config.toml
model = "audio captioner"
time_shift_ms = 100
encoder_norm_position = "pre"
decoder_fused_qkv = false
decoder_qk_norm = false
beta1 = 0.9
cautious_weight_decay = true
batch_size = 64
lr_schedule = "linear"
weight_decay = 0.3
Rows from block 2 of the text decoder, named by matrix and row number. Rows with one number belong to one neuron. Each number is 128 + 24 x the weight over the matrix's rms, rounded and kept within 0 to 255. All counts start at 0. Numbers have three digits each.
# fc1: MLP up (decoder.blocks.2.mlp.fc1.weight, 1024x256), inputs 172-255
# fc2: MLP down (decoder.blocks.2.mlp.fc2.weight, 256x1024, transposed), outputs 172-255
fc1.456:110113127155080103109121144105146148126118104085161126060161132130136201115143100110138126109163149110157117137158135121128148174110123133152136147124117142169152082122151120126162117122129140129138130145081142128116121112138110111109078138166159127137
fc2.456:154135146095144124163166130160127095130135111141118184115116133083123147098146092130124117100137084145143139162119143134072126090198112120072131147114125089130122106102143108118140141146141112143128131141133151133094127100065140118095097137123079142123
fc1.457:147102112140120106139115118148159107130101120083161131073112167111143115138092146135158159140134136157101115152100141120139110130135150105134140136124090123142138170120122148104104128116134108122154148142140126124161125112135159123116119130178208111164
fc2.457:129119129116126138120106133100141113090109136120117084126118113175112109112104163144130102146152152124145147108128091112134118125115103117151137155115181112134167115155110154138179168153136127132131153086102146174117131120141127134146128107108127111099
fc1.458:104142137146138113113123081088140095135148116092196155120152141132133172155086140102143111101152110121120119121151152134137118133086126101092151163123116121152097125114125174125087140155109123075128156122130154110136102130128125145130113140103162103163
fc2.458:148136144161141134100183117105107139153140129139170161151159156142133118097166091084132081150121111126093141113121123100131078079126156089129149108120095152118110132090152133126092125130142115125168116139143091076114130123086131124123074152096112108145
fc1.459:101136149136101125147088145117175078110130114133183136145122119142153130152109137109098106105119112144153091182104121094140150115147133135140148132141116132126120140121123159104126185155091157154161135115137151167141133147131144126131108134123153109147
fc2.459:110125118114115117109122108110141132110118103121119144153063142121146121121100159129111113134141115096094132139141179109183156145111113097135116118140162144144150091131170146104159143103133106149126138094165150139163142150163097144125157130151117127097
fc1.460:079135142144124113115136120144147116131135107098150124132141110125128186137095134128138090097124126095131123159139127134092113139133121122127113149137186145134150122089119172122155128135101136147094153104122133130142118115156145107135148135103126152190
fc2.460:083107132076107144131108094120124137120128104143157155110112160073178127109128121172154088105135151172143130107106123122136131145150176112090085159141152159132169119128155117149134097135122149116120079136140125143164161129121072128089155110133149141137
fc1.461:122120120117120095145131150139144125122136134151108121138173122116107143115141135129134093149126128108153116123164099132125151124110167084103140114136114127133102132094134146119125097118139104121170166111127117133128132126144133101113129141134125122108
fc2.461:109125103101123170136115147109143141097112133119135142113135144124128092121131136137115109104145116127109128121088131119131131158150134115150131132159127121119152113122156110142153119141132141112123111142114140149117126120125126112124126125135127101121
fc1.462:096116163157120136141114161127164105089104067104148113141083076126145130133134171117174107086123125124136140165106087110083103129117131100149118157118174116143125150142136121141158163129111200164121155112141141134140150140144151160113132111146129120173
fc2.462:124112131121109158104111128106124131102107148121112141135084153126137098115155108119145080127132096122100122142126159111214193151114102138145129158131149163107139104113186129125108170137082099126102118089163158164172124149159150113110149101098107101119
fc1.463:150145163127164140095095151099135075104077130135102133145130129156086099156109109128138115127092078130132119110168141167093134157118122144163128131122167116080137095135161153116131173123090145161079111122137091160132120133132118165147161108148153080095
fc2.463:121139138161103132130093155141121112170122206155051132109145084125063125125146134123137180147144143126120131095157132144145143119113107131114161119090085131147160119147096157129130109155096145134155121204074109158111186104078085123163118138143110154045
fc1.464:087096187143128141118142150113157160149186135102142145123169111131150183161122123100141156095114140118099103158168159152174151093121159092108145148128083103163116109165124187134100091136159105078139174141118145108151116110088087099114108142106166114180
fc2.464:150132101120128127115155112129133100180166104095125147154154051143138128138143088132140128102112126149105129116098152124099107048131135120109159150121126124121089178149098111145142117126181122141141105154148138083098088098103112115119104145111113135143
fc1.465:108169141150127116161115150131159135123139107119152141130143104109113141128132147125151086116111142143129107173143104085076107129131124118098120164122141094158130167121140144134151143123182171098131122112188131111104134154129156152081108131104196108182
fc2.465:157119146127111148082119122124094128145099123120121112141072120131148095124119144158141099129105096108131106103123155130191085153149120141139107115127144154119152129145129105114163148113140127127138098096144180170169122136128132112134159100091129112139
fc1.466:138098115154139153128139143089142098136111101111107138148160143125137155135099104123135125095135120094141140106138152135110128186099135146151165129116129101198103102129133153133131146158117133090139130122124160093131142142160113089088104142093077148132
fc2.466:125174106087124134131107114103082195159139145149126135110108152104126113129090132118118134117119117115081149090108150151118119115113122089142113162114117124116134160082123117191099128124124144105120134142128108120118130125103107149116112115141154129136
fc1.467:131164137091120130133121132131139116101074113129142136144137136095130118156127102116122115147132165123110163159116154118093123104121149130146104132120130129123147133118158109141128153177134122133139149132130140143113149106134132111145136145116137131168
fc2.467:097097138132120124113127108124132115112148137139118128112102109130081140107122122161108075111107096160133129120120121113137106133100121153097127136107123125084124114114105127135137130117105109119139123154168114131142082156116149134136152129127109103109
fc1.468:135120141124152139118159114123164124133156129122154119155153149127165143129098137094128134126122096154108109109113138113099115149146139119129170163141150087151109088127160130159129131160137103084131156148156128080097099118130131152115087118146132081164
fc2.468:139140149088135118148175119160127085141123131155163130143080171095140132095106158148106103128087163128135128153095118138151080114164137126093101127182157144157123098112127114139132149128120141154125158133147072126118120104148131119126140151129138149126
fc1.469:123128115147138116142136149098129123128110121089128120105155144124150149135124106116122181145154155064136103127118147119131119159125129145129159130125124152169121140111130139152130148144108175121134156170119101088111124107157148108115090139166143121135
fc2.469:161139115121148104144146137176147102128109111113097122136131112122143117174173099099123160129165103160108117124128114126105126130130135122095118125109155124108131118100129089108159156109144132155140135130141145108083126127115137105125106120138120125145
fc1.470:115094135119141125130107136125143120108118124118129100104126141110133139136122106117146130144106171102153147107132142139105121176137109130147132133136105140137146157117135127144156150125140141126108100146126116112110089147145148101116119131171145123122
fc2.470:176165144077129120125138148122106153098164132134143164148100112094129120147135123119150135127168120135117134112164106102104114115127125133121132123126132141112152149129122120103129158132123149101119089106153165119118128131128095124134118095119126115117
fc1.471:148110101125173161142125140116141117125109092125171155126147146134132146124091140129107134121118121146150124132147135125098141139061173132133157151149117146117100108122118147132111128132127141146159109116124111145111123161176103126121108154090116142135
fc2.471:143140125145115130098112119102097130136133144113107112123115137137079134153133104094138138104151132123074107107128117119124136155145117146143140128075128136135139134089160114141129153158091145122115121138112125126127145150132133147154141131149141129113
fc1.472:109088126132101140140108122126144106137145106113138090127163159131125182126126096115159108119104110099157115122159156114136123138117115095153141147131142173164108122132141152128115160132114125160147123129110134119134131128103096109108136132090106115157
fc2.472:109148126110153096159131126178141173112138071128127195139100143117118106124139122153139116144130175123132109127096107129109123099135135132109133116105174160134159154147137077139135117120137157127135107143165132143110157098080109124081096150108121197132
fc1.473:115118110081156140101129123097157156159126155163179185137118092129088092159130130126100102094144101114118116157104143076079115090128141103150131134121106071134142136078135139154077187115096148097176123108162177153139181194178119141185126132074149101131
fc2.473:127165137140101142089150087113121110176154156128083155143129079128138147153100102141097092141207093092095179100120180089137098146082156141140134142158112100134119111102134137117143130107058118135193131121141186115121097141146134150162150126193113101137
fc1.474:114079126122126090121122135142189110156110093080129135101141127137159146135111108122158135121138143141139141117184151104140166153124114127127150140120065125136079136154124145104141152144154137132162153137107138132083113173134113099116104117150131121145
fc2.474:123124122126101129111091127116115100150136106128146126153155115100149175126119123116111129147091113133090122137151121128131151086116098134140117126139151131137142133119106136109149136134158134114118152127121158150142111113125132122095120148163117101146
fc1.475:139130150130131121121128080159128139102104133165149140143139093148115138094112087108174109084100122125142140122135139087156149155102118143108077109127107156153119126154145156093134111126155094130153133146134151149151167120099126118096144123121116126122
fc2.475:109099159138134149094139121097119161122121100129094130160094088120137105100134118132136177110159137131094137102123177133133155102117125173082152162093116138147137165128081138135149102115125118133107103158127125114134127108126112129112100113139124156127
fc1.476:096135099135155112110156149108113106073101059105150133121142150073132151164105153112118107138168096129184093120156079105112081157117147126130144169112109141161143095123135131112147143131133173140115141078164147132139114176150094140091111158103133150130
fc2.476:155115157098093124104132185130128135139095142128137157149113146154153145135162046127156107104149157144124119119117140145109082124150136153140194134099130124152122115082117052178141127114095149113113143129125112091095132115152148137138134095163134168142
fc1.477:129127143138175098123152089094155134114157142159108197105154109146099133161119139124115114132153107153079127162138140106069127162077121115128115157128102116112112123152150145136097181120071115097088124134175132125117091140171151174146148143109151128123
fc2.477:130153119131150156103166109156108131218119189125131132130152139139087133128061110137122122179131134110158164104127177070151158173092144073161132116140103126135126122161150168117111149134152124102142137180131119129128135128133128133177134132161117089089
fc1.478:102148117140095092125141105120142086108106123138152134088151142113134139135118089137163101124107114103147133131163156138140137157115133138154151155127101161145121141112160130097135120118139133151129174121122137101126134130124137134108170154123116114161
fc2.478:108153137120122127165139127159136180132125096110106169116151154121137125120162150127083149136161130128143127139145121122129118096155152131067120130142138076141152158122092120097142093130186105108123122148121103139145142107083131134111122143155150190135
fc1.479:094098128150076126146153102136148130159118097067169103097160169124146175127150107114145108085107105095137129162143128144142141149124143093155144121141120112153099113121156153092142123119114126148119134125141197122150130113112114101152160124126139138136
fc2.479:081163147081128095112122125157127137079102067150182173163079126136115111092109080168124134151130166169116131134124086139139141109120122136120111126095136189131149124178083065141070116110146126127111101152127142135161114157163125087080108167107131124153
fc1.480:092107127113129126097124103095119107130120107076136125131159123131114158132137138097151135100119118108151102144135147130122162123105120144135127130136129146168138131112125152125119161132127172154119125112079125118136127169145128109187147120138138124145
fc2.480:153095133118119133139119098114110132158145120127090131110122126120092140121105117110134140150164147123102127131154138133108168115117115142098134125083116157132129148146095147139134064114166138122125093160112120179129131090129049117102121155123178170113
fc1.481:124121097139120141174144120105137140138138093116145131096145160147144149099128126134137135131128137117138116124158117115133147151123118145129127120105124128201104104157123146126131155132143109126108174136143134096119089122143130123113084126153145130132
fc2.481:164107144123112101137149140173136111170125101130150133142142141083152161122137139118113124115170118117103123099086179147113102092154132170086164111092158119148151127112081124101153154121152112127134104116166165118151126115137151107171163132121129130160
fc1.482:147117124097128117134113106142162151102111101108169123095099110201164109140090092137104140150120152126127143165110150139111142152156130087135132165122098117066128159128093166118117147162100110105141106107145154151122114159167125133124169141162165108121
fc2.482:130131133153135177119146033101189148111085155130165086136110127125163137138096117138121145100144159094092138113108147135132125169144076076143118150119138152130108146120129158021108145122068132136133135102113179146118126111164122122173120132134139099074
fc1.483:125152117122142125181131106120162130069140068099118094096123147142161125155098119101130142139137136112114151125135139149147155130159106114105109145122105113112128118149116174058129124170158125144142129092101162100101127096140116129117166137117151108110
fc2.483:136094110138131156140129079080162113119083112113141093132107155142122139164097103120149156143083196130106132134089179137174147139159081084164126098073150169126119140113095143029122170119108134123155152069134141141093115087154105127181117140131087082110
fc1.484:113172124096131091130150123112168125093128043135164164123122122121119160126141092093138107111159098146142091125182097129133148109096141200132120124137098175117114114108133123105147116136126139173132159094103156122108110149156107135107122136154150136151
fc2.484:173135132177107147075159124101146148109133138105098120186143099171123141128165095165126107132137149129131138097077170126114110105160145135135140111133107130125135159129101100167154126148137111122124134151142114131095114103165110127129119128116124120103
fc1.485:165096158135152133135137138124126122128135121111140118134122123153106117148136122103113124136123105133128143125134149104095148110105139135131134145136138125131124156127115150147120165140117129095115130094123142133141085138107136129137130125143135105153
fc2.485:117121130145145132165156121139117122138130131115098109122117176144117137132112138114142112123073137136120126116122146145158131139096105082140121129134098164136153087117166116161120195139130119119137121107120103162114118163098125123129137146130134112087
fc1.486:100117124152121105121115146137164100115094106089166132087129119121131120134134129124150100121120105135128119154137134119137120149120119086143124126148135111167146124112160122082135149129119103148134152140152167091130101164150139140137122123118099140135
fc2.486:126136132130129121127107133118151110129153150119095122131087136120126121120117129134099112138096129157103123131136133109153149139087136102115128188124119136104141123112100173110124137127148149123121117125100112142140131140101107119147143122172129126089
fc1.487:113144126152150094161123123111172125111111069122151112134097094129152124126109130119102139097114122138141117154084155112081104119148130099130136126111124086141152125135153167078116132122097159139153139083146173117107129119143176141127116149123206134167
fc2.487:113146154129162131109097116109137142101096109152064139182070123159112125191110121118155093133111157094111121116177127090130113141137110113192113123070154119100168126113165155096117207112110121118113139140121141182111137124115145140162142113125155069110
fc1.488:100161104123177094149140111140135131108125119076140129131119158118161134135119124120151140166129168139134123135109098118114128155129153144110119127109096147123111174149129147110120105118145170122156111127183155118102126120123134150117114145167172101154
fc2.488:154130126141162117144112067075145124110069112100134071141110142110115130116114149135128141096120167122136125110129113120156115117196071127144128126128148098124119112121109140155151175153114128109126137129146103144157124093138096118166129099129175121105
fc1.489:114133131127134128153166103125112145158138116099110165121138148147149165132126130139127127139150086098112115108175127133092107134120140096117155148107107125111098120131151183144110133115143136120117137111154138107123145113129151140121061163133119136142
fc2.489:132119132147119148116156134120132139111166146123136148132132136132147102137141125110141113141106129112125140122112114112141111089148089141158137128140099179130115100137132083101136157178130138125142121139167138138121150140122117114143114105134117099163
fc1.490:125153132120116138171106135129188119141124135147137147101125094127126110134144130111136128124149075124145148148135173124110144156093122145121128094140098113138106105164141143124107130122134124115155117127108105144135107124156117129111118125141136131120
fc2.490:138115119068109093118111086106160139149127142153154136125126110089157131149116116156117136159125104111112115123131081147103099127134131122133155164119133154108122135140082123113135101128132126146133138116133130120114109134119117124159094117148121117142
fc1.491:132122094154163162112141149091182116108116117130155150156141156142136105129075104138104140095144134159146102121127161084147127162089144099151125125117100140140102111164151176131124142131120148132173142147173148145156127144174106166133100135125124141118
fc2.491:173154124124122107088103138096107123178116159150135149141107147124160157197162113096129149122180111101129131131130139144123126166154122124168180148080132118127121122093142122143122169127077125147104124110113133127114073122147117134137146170127134159133
fc1.492:118079155096109070149128174150176111075072125079193154121134111117145140126159125079176119122108091139191154181141115137134158177116107160152182088166134169136142135143135156116125120169101139121088135116139143120150124140138145098117123150138166099183
fc2.492:115126149083111100141078091111082103110159136162079121118130111150168095132186121091099112136114087118143092135177094145135116131156127160100148128146138110090147140151095116070129098149188110141076106099078100151160138165116132123113173193112120098092
fc1.493:095101179129170169110176107133143161145102131126135143174149158149177136139098132153150097138142109131081114161196124129138096121123116118131148184139108142155145081148156172127046162127105107056124126106159128116088082150170141121107065178084134125146
fc2.493:118122135204135181069112139107140164157116124118155166119169109102134112133143135039147104130137103116143131144092170136149181136093129106214191143168146124139085101146164178156089137142112117108149108143108129132147145170099086133155173111119047108109
fc1.494:155128121149160142125103119111118138152116095172125126138150098159084129135085126124154119119117118084132132148143141127127183164101141132135101147132100121167109088129109143146159156129114130129134141111083113134115136118154131116116123131089114146161
fc2.494:126147127114123133091113113115116144137130124130090096126104128116101108137109125118118155142125148094111144127137115126121127110128155146122125136106123153138133167127112122102136113136164178115131102147126093154166130108117031117134118123148136156109
fc1.495:139095132136074084163139160139150119173101080102165115113133081120149164119108136116127122097071127123181108164101101120121143125127159102120134161133170141175112128098116098140123135128141162110149151137144110120142135154142127109066088128151155097155
fc2.495:144157132152110107129144108141135082075127139132093085089116153128150128088154158100145076126074103165144107112117074133145105148135079121113099121198165128113152097127169118146187127115163117152128160159122079165122121119128132146147147113122137131098
fc1.496:149124122172132130108136121125141130112094122141143164129144108145169117117116144103120157124112145167123124135138134099129134095106115144148138125133152101143071132141114155145123115133173134108177151144176142098105132140129114126135082131088111105157
fc2.496:152115135157119128099116148109153156133103111111137095130128136107160134149130159139107154111158072114128101117143134086152090164171113148137136134096155110105157137144140152115168093124126131144086152115121142142137133116112132153140129115138130140152
fc1.497:127093138131126143119090131140140097128126129140114133107135119135104127129076084137193152087089121081160115095144141162096149120085151125192122111117164138117095142091144193149159142139148170146105131119103114133147118140165111134124120080121114104136
fc2.497:146131147133148138116089129130095127090144134132084114150121163112081114112140149128171169129136122132099128139141119098145176120143117152132164142115123159123161154132115123123141076126137165134127111142106105201116172130087063137151164140151130152091
fc1.498:118102133117127110173067107106155156111118119074171116135110120156182125156078107124129129133112140132125122151111146140118131149160117098129143133136108126095128156116101130108110159114123156130119137108127151138115098130173117143124133104151196060157
fc2.498:114143121161160166116147081123146103085109135129138115162079138134129144122127157134104160146127157118064109091107128150126098172151089107184118094117140132169147112116122173113126204130089144141129127133162123134121130114112116082141135121113106119070
fc1.499:093169197149107107160129135119150115128121052172185079136172096115095153138142133134175143071088109135149130132187072132118137124105111179143104123133157132167154111090162159084179125097169099143143162128148151119154094130154116167095127083107126052170
fc2.499:092159103140111117138121175156126087110085111120152137133107160105138112100160081085134088118083108160120117126095117146125102128184101144166152149136161186103138151092117133131202153087141137148093078099151153155146135120142126129118155126142119146120
fc1.500:129125150133155139108130104130123092149109128155177146152164105143176156150105124103163092121088109104090119156125132122121109131095137115160133160129129148156082112117171175141039151139129118116114154119170138147109077129150123129092088175104125105160
fc2.500:134117115167173176114138108141120111137172127118183150149162157112130117121101184094132140146113129128094145157119137116121111065153162107130167145166161139123089130147107169120062113149105105107137145109123137106121119109073144134171117138049160130118
fc1.501:093130122169144121149161155149161153110150108068130121132133129138157146127143114181155070130123143114171145120179110105108138121114130096108127158141087117134153086148138160128139184094116144122134149114150151084146123150152137126100118141112119124158
fc2.501:076136119182094119149143100172141172144122111143117156107127121121102132111132142120122144120126150163144152112121136111161149111131139128136114138144133142152128123102184146154152102131152171107138077133152118130166138132128111140101151088131079128136
fc1.502:121102136148157123143127150121153133073109068112140132159097102129125109148136118112150101122113096151181077147145106108102116111148141082123125117117121111171124114146135152103138121120113143096115136102174133119101143177109139171137105136123176136134
fc2.502:085130117118147122134119163122110089089079140122129098112070174129133084150132122130145088125109149122077096154117125083165154127099104131174104137139136174125146128110181140113182174112119113139113113083108123162147149142155169140155167085107114084129
fc1.503:134110161150121118105101148117123133142142136088171132098114155136169129202138115119122155105129192120137125145145131164100103111137131141143137173146130133098092140116119132149138124130114140131116135119077134116118070155137127115104105134120117135158
fc2.503:130118115120093141104139155133105126102153101119099141172140077086145159136171146115131130120159100129135125118155108114080131121155128154110113117074136090115146168118125111122122148146143137140134096108166098118107128115101118134114120129159117126128
fc1.504:092128145168131136143113128103169136137107143162132126125125094169131109145111140133130169110098116136114135120144161114105115097132122175123088133119155150122115133113127161124124178135120089119101144134148126135130113177135095147130123119085102122147
fc2.504:159106140133148133092124127136099129157165144129132138134133142124150123132123146087141120121158088120087109145106142142158124127158134111138163147115116108125112123148135140142129115128058140104147088170124113102113151134121134144182139131161113119114
fc1.505:142128155119176115155084130101120123140128119109137098087144141134156142178135127152111137139127131150129152170158114099136111115119089154132111152132134162112089123120126126120126153126117150151148128144113157124108091127152163125126119136118146094134
fc2.505:130106096167119122145163157110141114172116148107128125135126109129118149103153117098115166076200085135123131133118140120072103134163097146137161113091120048133123100119125079127141138130093107125175185109135141109105153097147136147137118157125073135133
fc1.506:116135154158095102173129133129143122123103054126124120098123110153124124095104124105177096133086128102135118156134144165125166151118128124129117132134129138140149155098128152143145113149143145106145165115113124095137111163168135116102122147130129126182
fc2.506:165111135149124124140136155142157128139122129128181150095143134103167105103197126155119112110126118141109148118092109118124119108151102152112106151119104145133134123138116116114125131113114090120123136133155127105162136127130132138114114126133123104142
fc1.507:134100147142117124133149145127151123109092095140125090109145147132166137150125137098114133137113122153148121165111121127169162148131086115144140112125099119114131120138158129111133112135134079154139132122181125134127123123130126121131136110128134101113
fc2.507:129134117140161146174107088083131104133096131117111098114118103090130151106090116115145132108141161132090131127086147098151133170119083123125114140101132141116135157143104143082148106109140129113087119087104120149130124161108098135163146128096133099123
fc1.508:113125140159129095153115150152154091109124050114163135128115103151150121083104146144115124116100134164172110135129095121127126108130098117134122118136148122138090158075139156119139156122117150139167138153140153136120124147140109121117107119138148107162
fc2.508:138160127148113122103099139134114123123128118121149101116137140115130133133129132128139086141072106109118137129146141152179140130138102142145123130126140165141134152146135174092157126133105131105132101093126166160168116170120137119127138115111120106116
fc1.509:124103161100102111138097162127149126098083107098154155088129144107116176154120133076169120117118073107192120113135113101146118155117095181125167109128116129104131095119163133089128139136125115140124154092105120128141119159169145111116169141128142083122
fc2.509:154145131112124123121104117123102131129116139144118165116139123155156139117180070100136133123112077143176125131114157148100109126144091147093135133136135135145132136107107113071168089153153111153156110097133137123143137083126106147142134125125090095123
fc1.510:115130116142141137146141124098146116109138125138139114100105153151151117152102118113140164152100131153141109142114129124108149127147157080121128163127076114102104185143088150096113102130124122152131142104117158112137110107115141151115116142157189075150
fc2.510:160136133142149130102153108092204120126120129142128095171075130129101131168109123103126113138121141124096128104133141119166074153142080079173145140166157122115147082142063138075159200147104200131135137073125130155100162110139105113144151082134123106087
fc1.511:114122154136163115188106096138140130137099122104148134111141096139170136170121104116120088125095148151131113129157111142101095121149127083146089134127103139135112108127105152119156161143133153119137120085149161132106138123190145124128125120136141145114
fc2.511:133134132118168164128128104108213122139109101108142076069076127113099149138092157110120141150129152145096132156120147155131130157131103085167115121122124149111120120148115146091106159129095152151130134082104121164129127125125140146176147099115112093091
fc1.512:144143105114125103135142127134139132144125128116169129132116107126120129109104145126119119097134099145142094141113117131129152143136132105114137141127115110147144136119142160135130123125140164092142147130155122100119139122115122131122155152114159125155
fc2.512:124123138141110110115077105072087114112123117115119111121111096143149122143168137128133095141147116135092136087134126142128109129145126134148101125123148107123151109117075128126106121139138120118145148135134104157123111146106126123126100138098149105123
fc1.513:107100131132136130159118103150139162120121078138154107134130123102131100119143133130137122126082117139127138129139122143141169145090132084122104104153085115156153119131120167124127115112154132129132170143149143118133144149132150147103151136143112133161
fc2.513:180132156142087129096148118124147115110126144121126163133133102117161097150140094122128129094106134140139128103124146124095108163109138139111121153110137157125135141121108105132154118147137116125141126098126146143140115120108107134110139085134136102131
fc1.514:106092129144144140163137079122131148101138126103157144101115128124172140136117110126175114119125150123116115130152137117186145128101143113126130134144072134132135143150123131074122139162126142101130119113115134107144123113175155137128119153142130126136
fc2.514:141105125135140115121144119123151119137120117145145114111087137116110120124104102141082117137108128110103139124105154130108114153156105134169118131091143152139100129097136148125135163131097163117143107088135134112096093127115112117176119147138098154129
fc1.515:099125135128163130105134124082131081117114063108162120101137182109128117169149139134131141107138118134153084164159121127106120150129135137113105170107117143111087112091144151102106123156101159179156151094150118119121132143138110160120069149119147149103
fc2.515:132106123140120123091125124106118130078109119125155145151109134138207141128158082108129080125170101133161141115108095127152104151116133130098151152113152155146134137078122110175169160140096167134093129130122147112090117140183160139130093131147125160161
fc1.516:127167128122125085181122118119164126113119104074183134125117141188161119152087117075130095134100170128145162132088131121128158134139136074147105161132093151103143130088106159115121133159098161128132101082131155132117123157120150137111147131141174125134
fc2.516:134146123135164173135132097073118104075081174111088088113113132135106140158100153151137118123121171129138151123122146142161164147125110072140112107123154115139139148109152168064104183115084137130109167124112102181144102101144106134173133072120155101073
fc1.517:118087151134129081142129087121119098109114115103168147085177123122129182123105141086173091131113097087126149150134138144115117156140134152135135144118154161120164138111129156126137127178119098163096146106104124129128104133137126117144109140158135094117
fc2.517:132112127087133111160127128141138141147119107108130150092134168109147119093185115098128126153176075137128155127116117118082150111198112155070147097139119110105103178177085142105119102115150119158159128120109098117109129101098134133119165165121106157087
fc1.518:101101151143161155175146107124146128115117116120126116159122153107164135137131132114165117136091139107118124142155130148133139139145119185098105113126114120115134107135147153107159152110122116166105137151116119116134135102163148106146141118144149111120
fc2.518:106101134127150100126130120139123091073117138141150152148127129182088118133135123090106141117134138093071150100125143119146123142132100133122121099142163150121142141116135131094115118148128147131095116071125144122119118121117151111134152104099114077121
fc1.519:119085099152149162139140120101134152136128117095157162156129182126133160144095121094122100160130151123136074132163145079115126171057116103138150154112123117152105109138167141129076134111113138105153124127114137089087144138118118103126094171113119123126
fc2.519:171116126130138106146161134110108114176115091146149133131129179093167127145150106128127100141138122145123099116087083124098102094155099127179168077102123135125110125070154088172147144162096162131112158119127109142114102096117130123108176134146112185152
fc1.520:140141117131116109153135124096133151164119131097129145091203159114116192122133124131089142131131141146136100137133141117106103115145134127114149146108096089153114122115136131172116135119117119123155130140135132107092100105142149127112082126155160114153
fc2.520:176094119176111114147178184153148092146125152119124118130123079134111142102183156099121121101187106166179109145120127138126099128190122120149135140123133093109129078100140089130155155106171124145126172170144136130060114123146129116133124087112150139117
fc1.521:137122128125144119156146136108121108123121104076161111136133135132127174159121103116176088144108131106099091127144148138130136140160119121160135134110135132194122098115172147146149148179128139142102132112143132138103114120135125109081127115089125139156
fc2.521:127162131090133145126127066119140175180086067144147146080115134118133124125163155125118130130108149152113140132124136119138107138117125092116115152108145112127144131116141117142131079099109146132140122136133107115121119142101103117089125179160096182147
fc1.522:117151130130198124152146111112140129146110125153115100152132133136136119157107127106130114138155136137117111149113106119090128126101118097140103125148162091132142126120109154092142165099140113117161120134155184121151136141125144143141114099139147116149
fc2.522:111133151146122147120125134104170118140108141119111117121072143119117127155114106138123160111150117128121125111156137100166127131163129122173129142086104153134147098149150150059144156080095112133096126091137156113108122126123144104126134135110152103101
fc1.523:123114116154152134107123158131108105164099128171149104114158106151128145142103133122144118099086135081150136106152132139114145110117180127184132145142126156162095130126131166172106167162139137128104142132112132150111122122123138130136124151086116128149
fc2.523:125134134174126122075095143137123117124163132141078111132092130075080151135103138157135130138123112114106107106146117121144141129149146140142181152101133167146088178123124146139105095111104137129087103129103108191160147111111104112134159101125131135123
fc1.524:126122142127149122139101120142121124148117123146138087113152110136115161121127129123187134081083142078130150120154167128133165105084153096167090108151137130152127135117123177123161146121099172130125127108085104131164158131129106099115159115117070134148
fc2.524:118128118100131181086112100112116159094168116121111152182119129119124161117122139139142121117164161123108099119147121123117162137101133138108123138091147144128109181109072121140129106144183121122055116192099090178174180103100088138119131127115137178120
fc1.525:133097112126151112110095131122168103136069111130169097125115099107134105132127084090139120116114079115140109117090135123169127139095099085134130127156150149136088114128167147119130144139117133135149117131121177166162104154139117114136151127094072115137
fc2.525:102123106147163174136122127116091128113127132079072135132134150170159096128106112129128142134096135134124119161143092142118112121121159117101122135126112155090134143143137131133088128122154103119095090094103119101137117129058137118137129137099122119106
fc1.526:094135119130128111169131106105139135117146097099119168106114119136142178158123163106153109110124144082147138134158133117145134150142121132104133109139137129109113106117113135105107122131116148104080175161103162138153142124125131129100150127164118155135
fc2.526:126148128100102119118172141126160107143087119146156150157108155142105128152117094127115141124110147168113111099081158121122125106132135129143139140109106181132123151136154128149128136129136107137121165136109142113098080139108103130138126144137149108122
fc1.527:141113181148141105118152152151148098155128109156181144155186162087144191142129151064121124145100132133115098127111125127122111115124151136145136157127195107160103109107123129166102100207139133119132154143135116086089082075115130133126063172107167106182
fc2.527:131137107158172155123162110219099087152113126125161142123088166124151143120107201107124129132069149116126117144124112112172107031188145108081135162194191114147121111118104094164086088124154118118115165138155066087091147051093149113069109137093175131118
fc1.528:128119110112145132170133086158137153106138125121141131064105137172168128140096128115169146123113124092163132112141138139135144156117102146114142133126080138124142112159103127081147125132131124148151144117102150099151142103137104083130154151150114101135
fc2.528:118136122100135139163151111163149182116104105149162090135097142138106134104096090153138141104161133117081140102070143151151165140169126084130088171111147139121152156147090124111123146133128147101154113106144092137099116094125098120144129130168133115128
fc1.529:108089183120115116128125120134138132118091143116153112147138157111159167137133129074178115110108118101175148137149121131113131151127122143137139110136130117172136073117151123114129126142132122122100150107107176144121120164156126111130156135074134134139
fc2.529:116150152102108124148109128108114126131111128126115162124109137163128105105104162057102174132116116152088164154114099119130137096094157116154143124134110126132158124131143149116129096130140160149124102148106111090108119137106141103128116118142075120113
fc1.530:123121176109096080109132065122163114125147113130109181124160127194139165163121121127138160112083128168097134120149126110186141127080105104081119181110100111168071160171122165086145115134180112094167142139126185104105112129095087189117102130179156122143
fc2.530:129105117138095139074165117133144157130151152131137157229136038225150140127174071137132132097111121129065123113094152135092145112109111173083160132107117119119111190127096133088143124128118110129095121140136127127074075122127098128105121125122113060134
fc1.531:111099145135109151165141139130125111130106134054143106105133164156171134136102119108158107109100133103122138165135122118160152164132108122108125108155108175128112114127098127094143137105129113160139115120126157099138125104157123092096148135117122122129
fc2.531:112133097106145086111127123157151134110093086123117115109054129140116089122080115139111121106134130125072148141095128123122144173152126089136121136093115182118140142126123113139144139124137122128129118117159130169108151130138094113119170127138113139121
fc1.532:123120109149122120135147095121124093131110111074154138089138155095103180147173147137122100100133113103084097158135147111147122103138112117132111172118158138158125072109142146160143124146108173153132092049159139115138145151129120091128140165120110155122
fc2.532:084120106088060102149132088131141180090132063142163146129074148137147137078105134133126124125151167134148134134116131133142137144144156111112099113104158137146175151108102107183077125127171111088126104115171160147115199143123097144089135164152173186165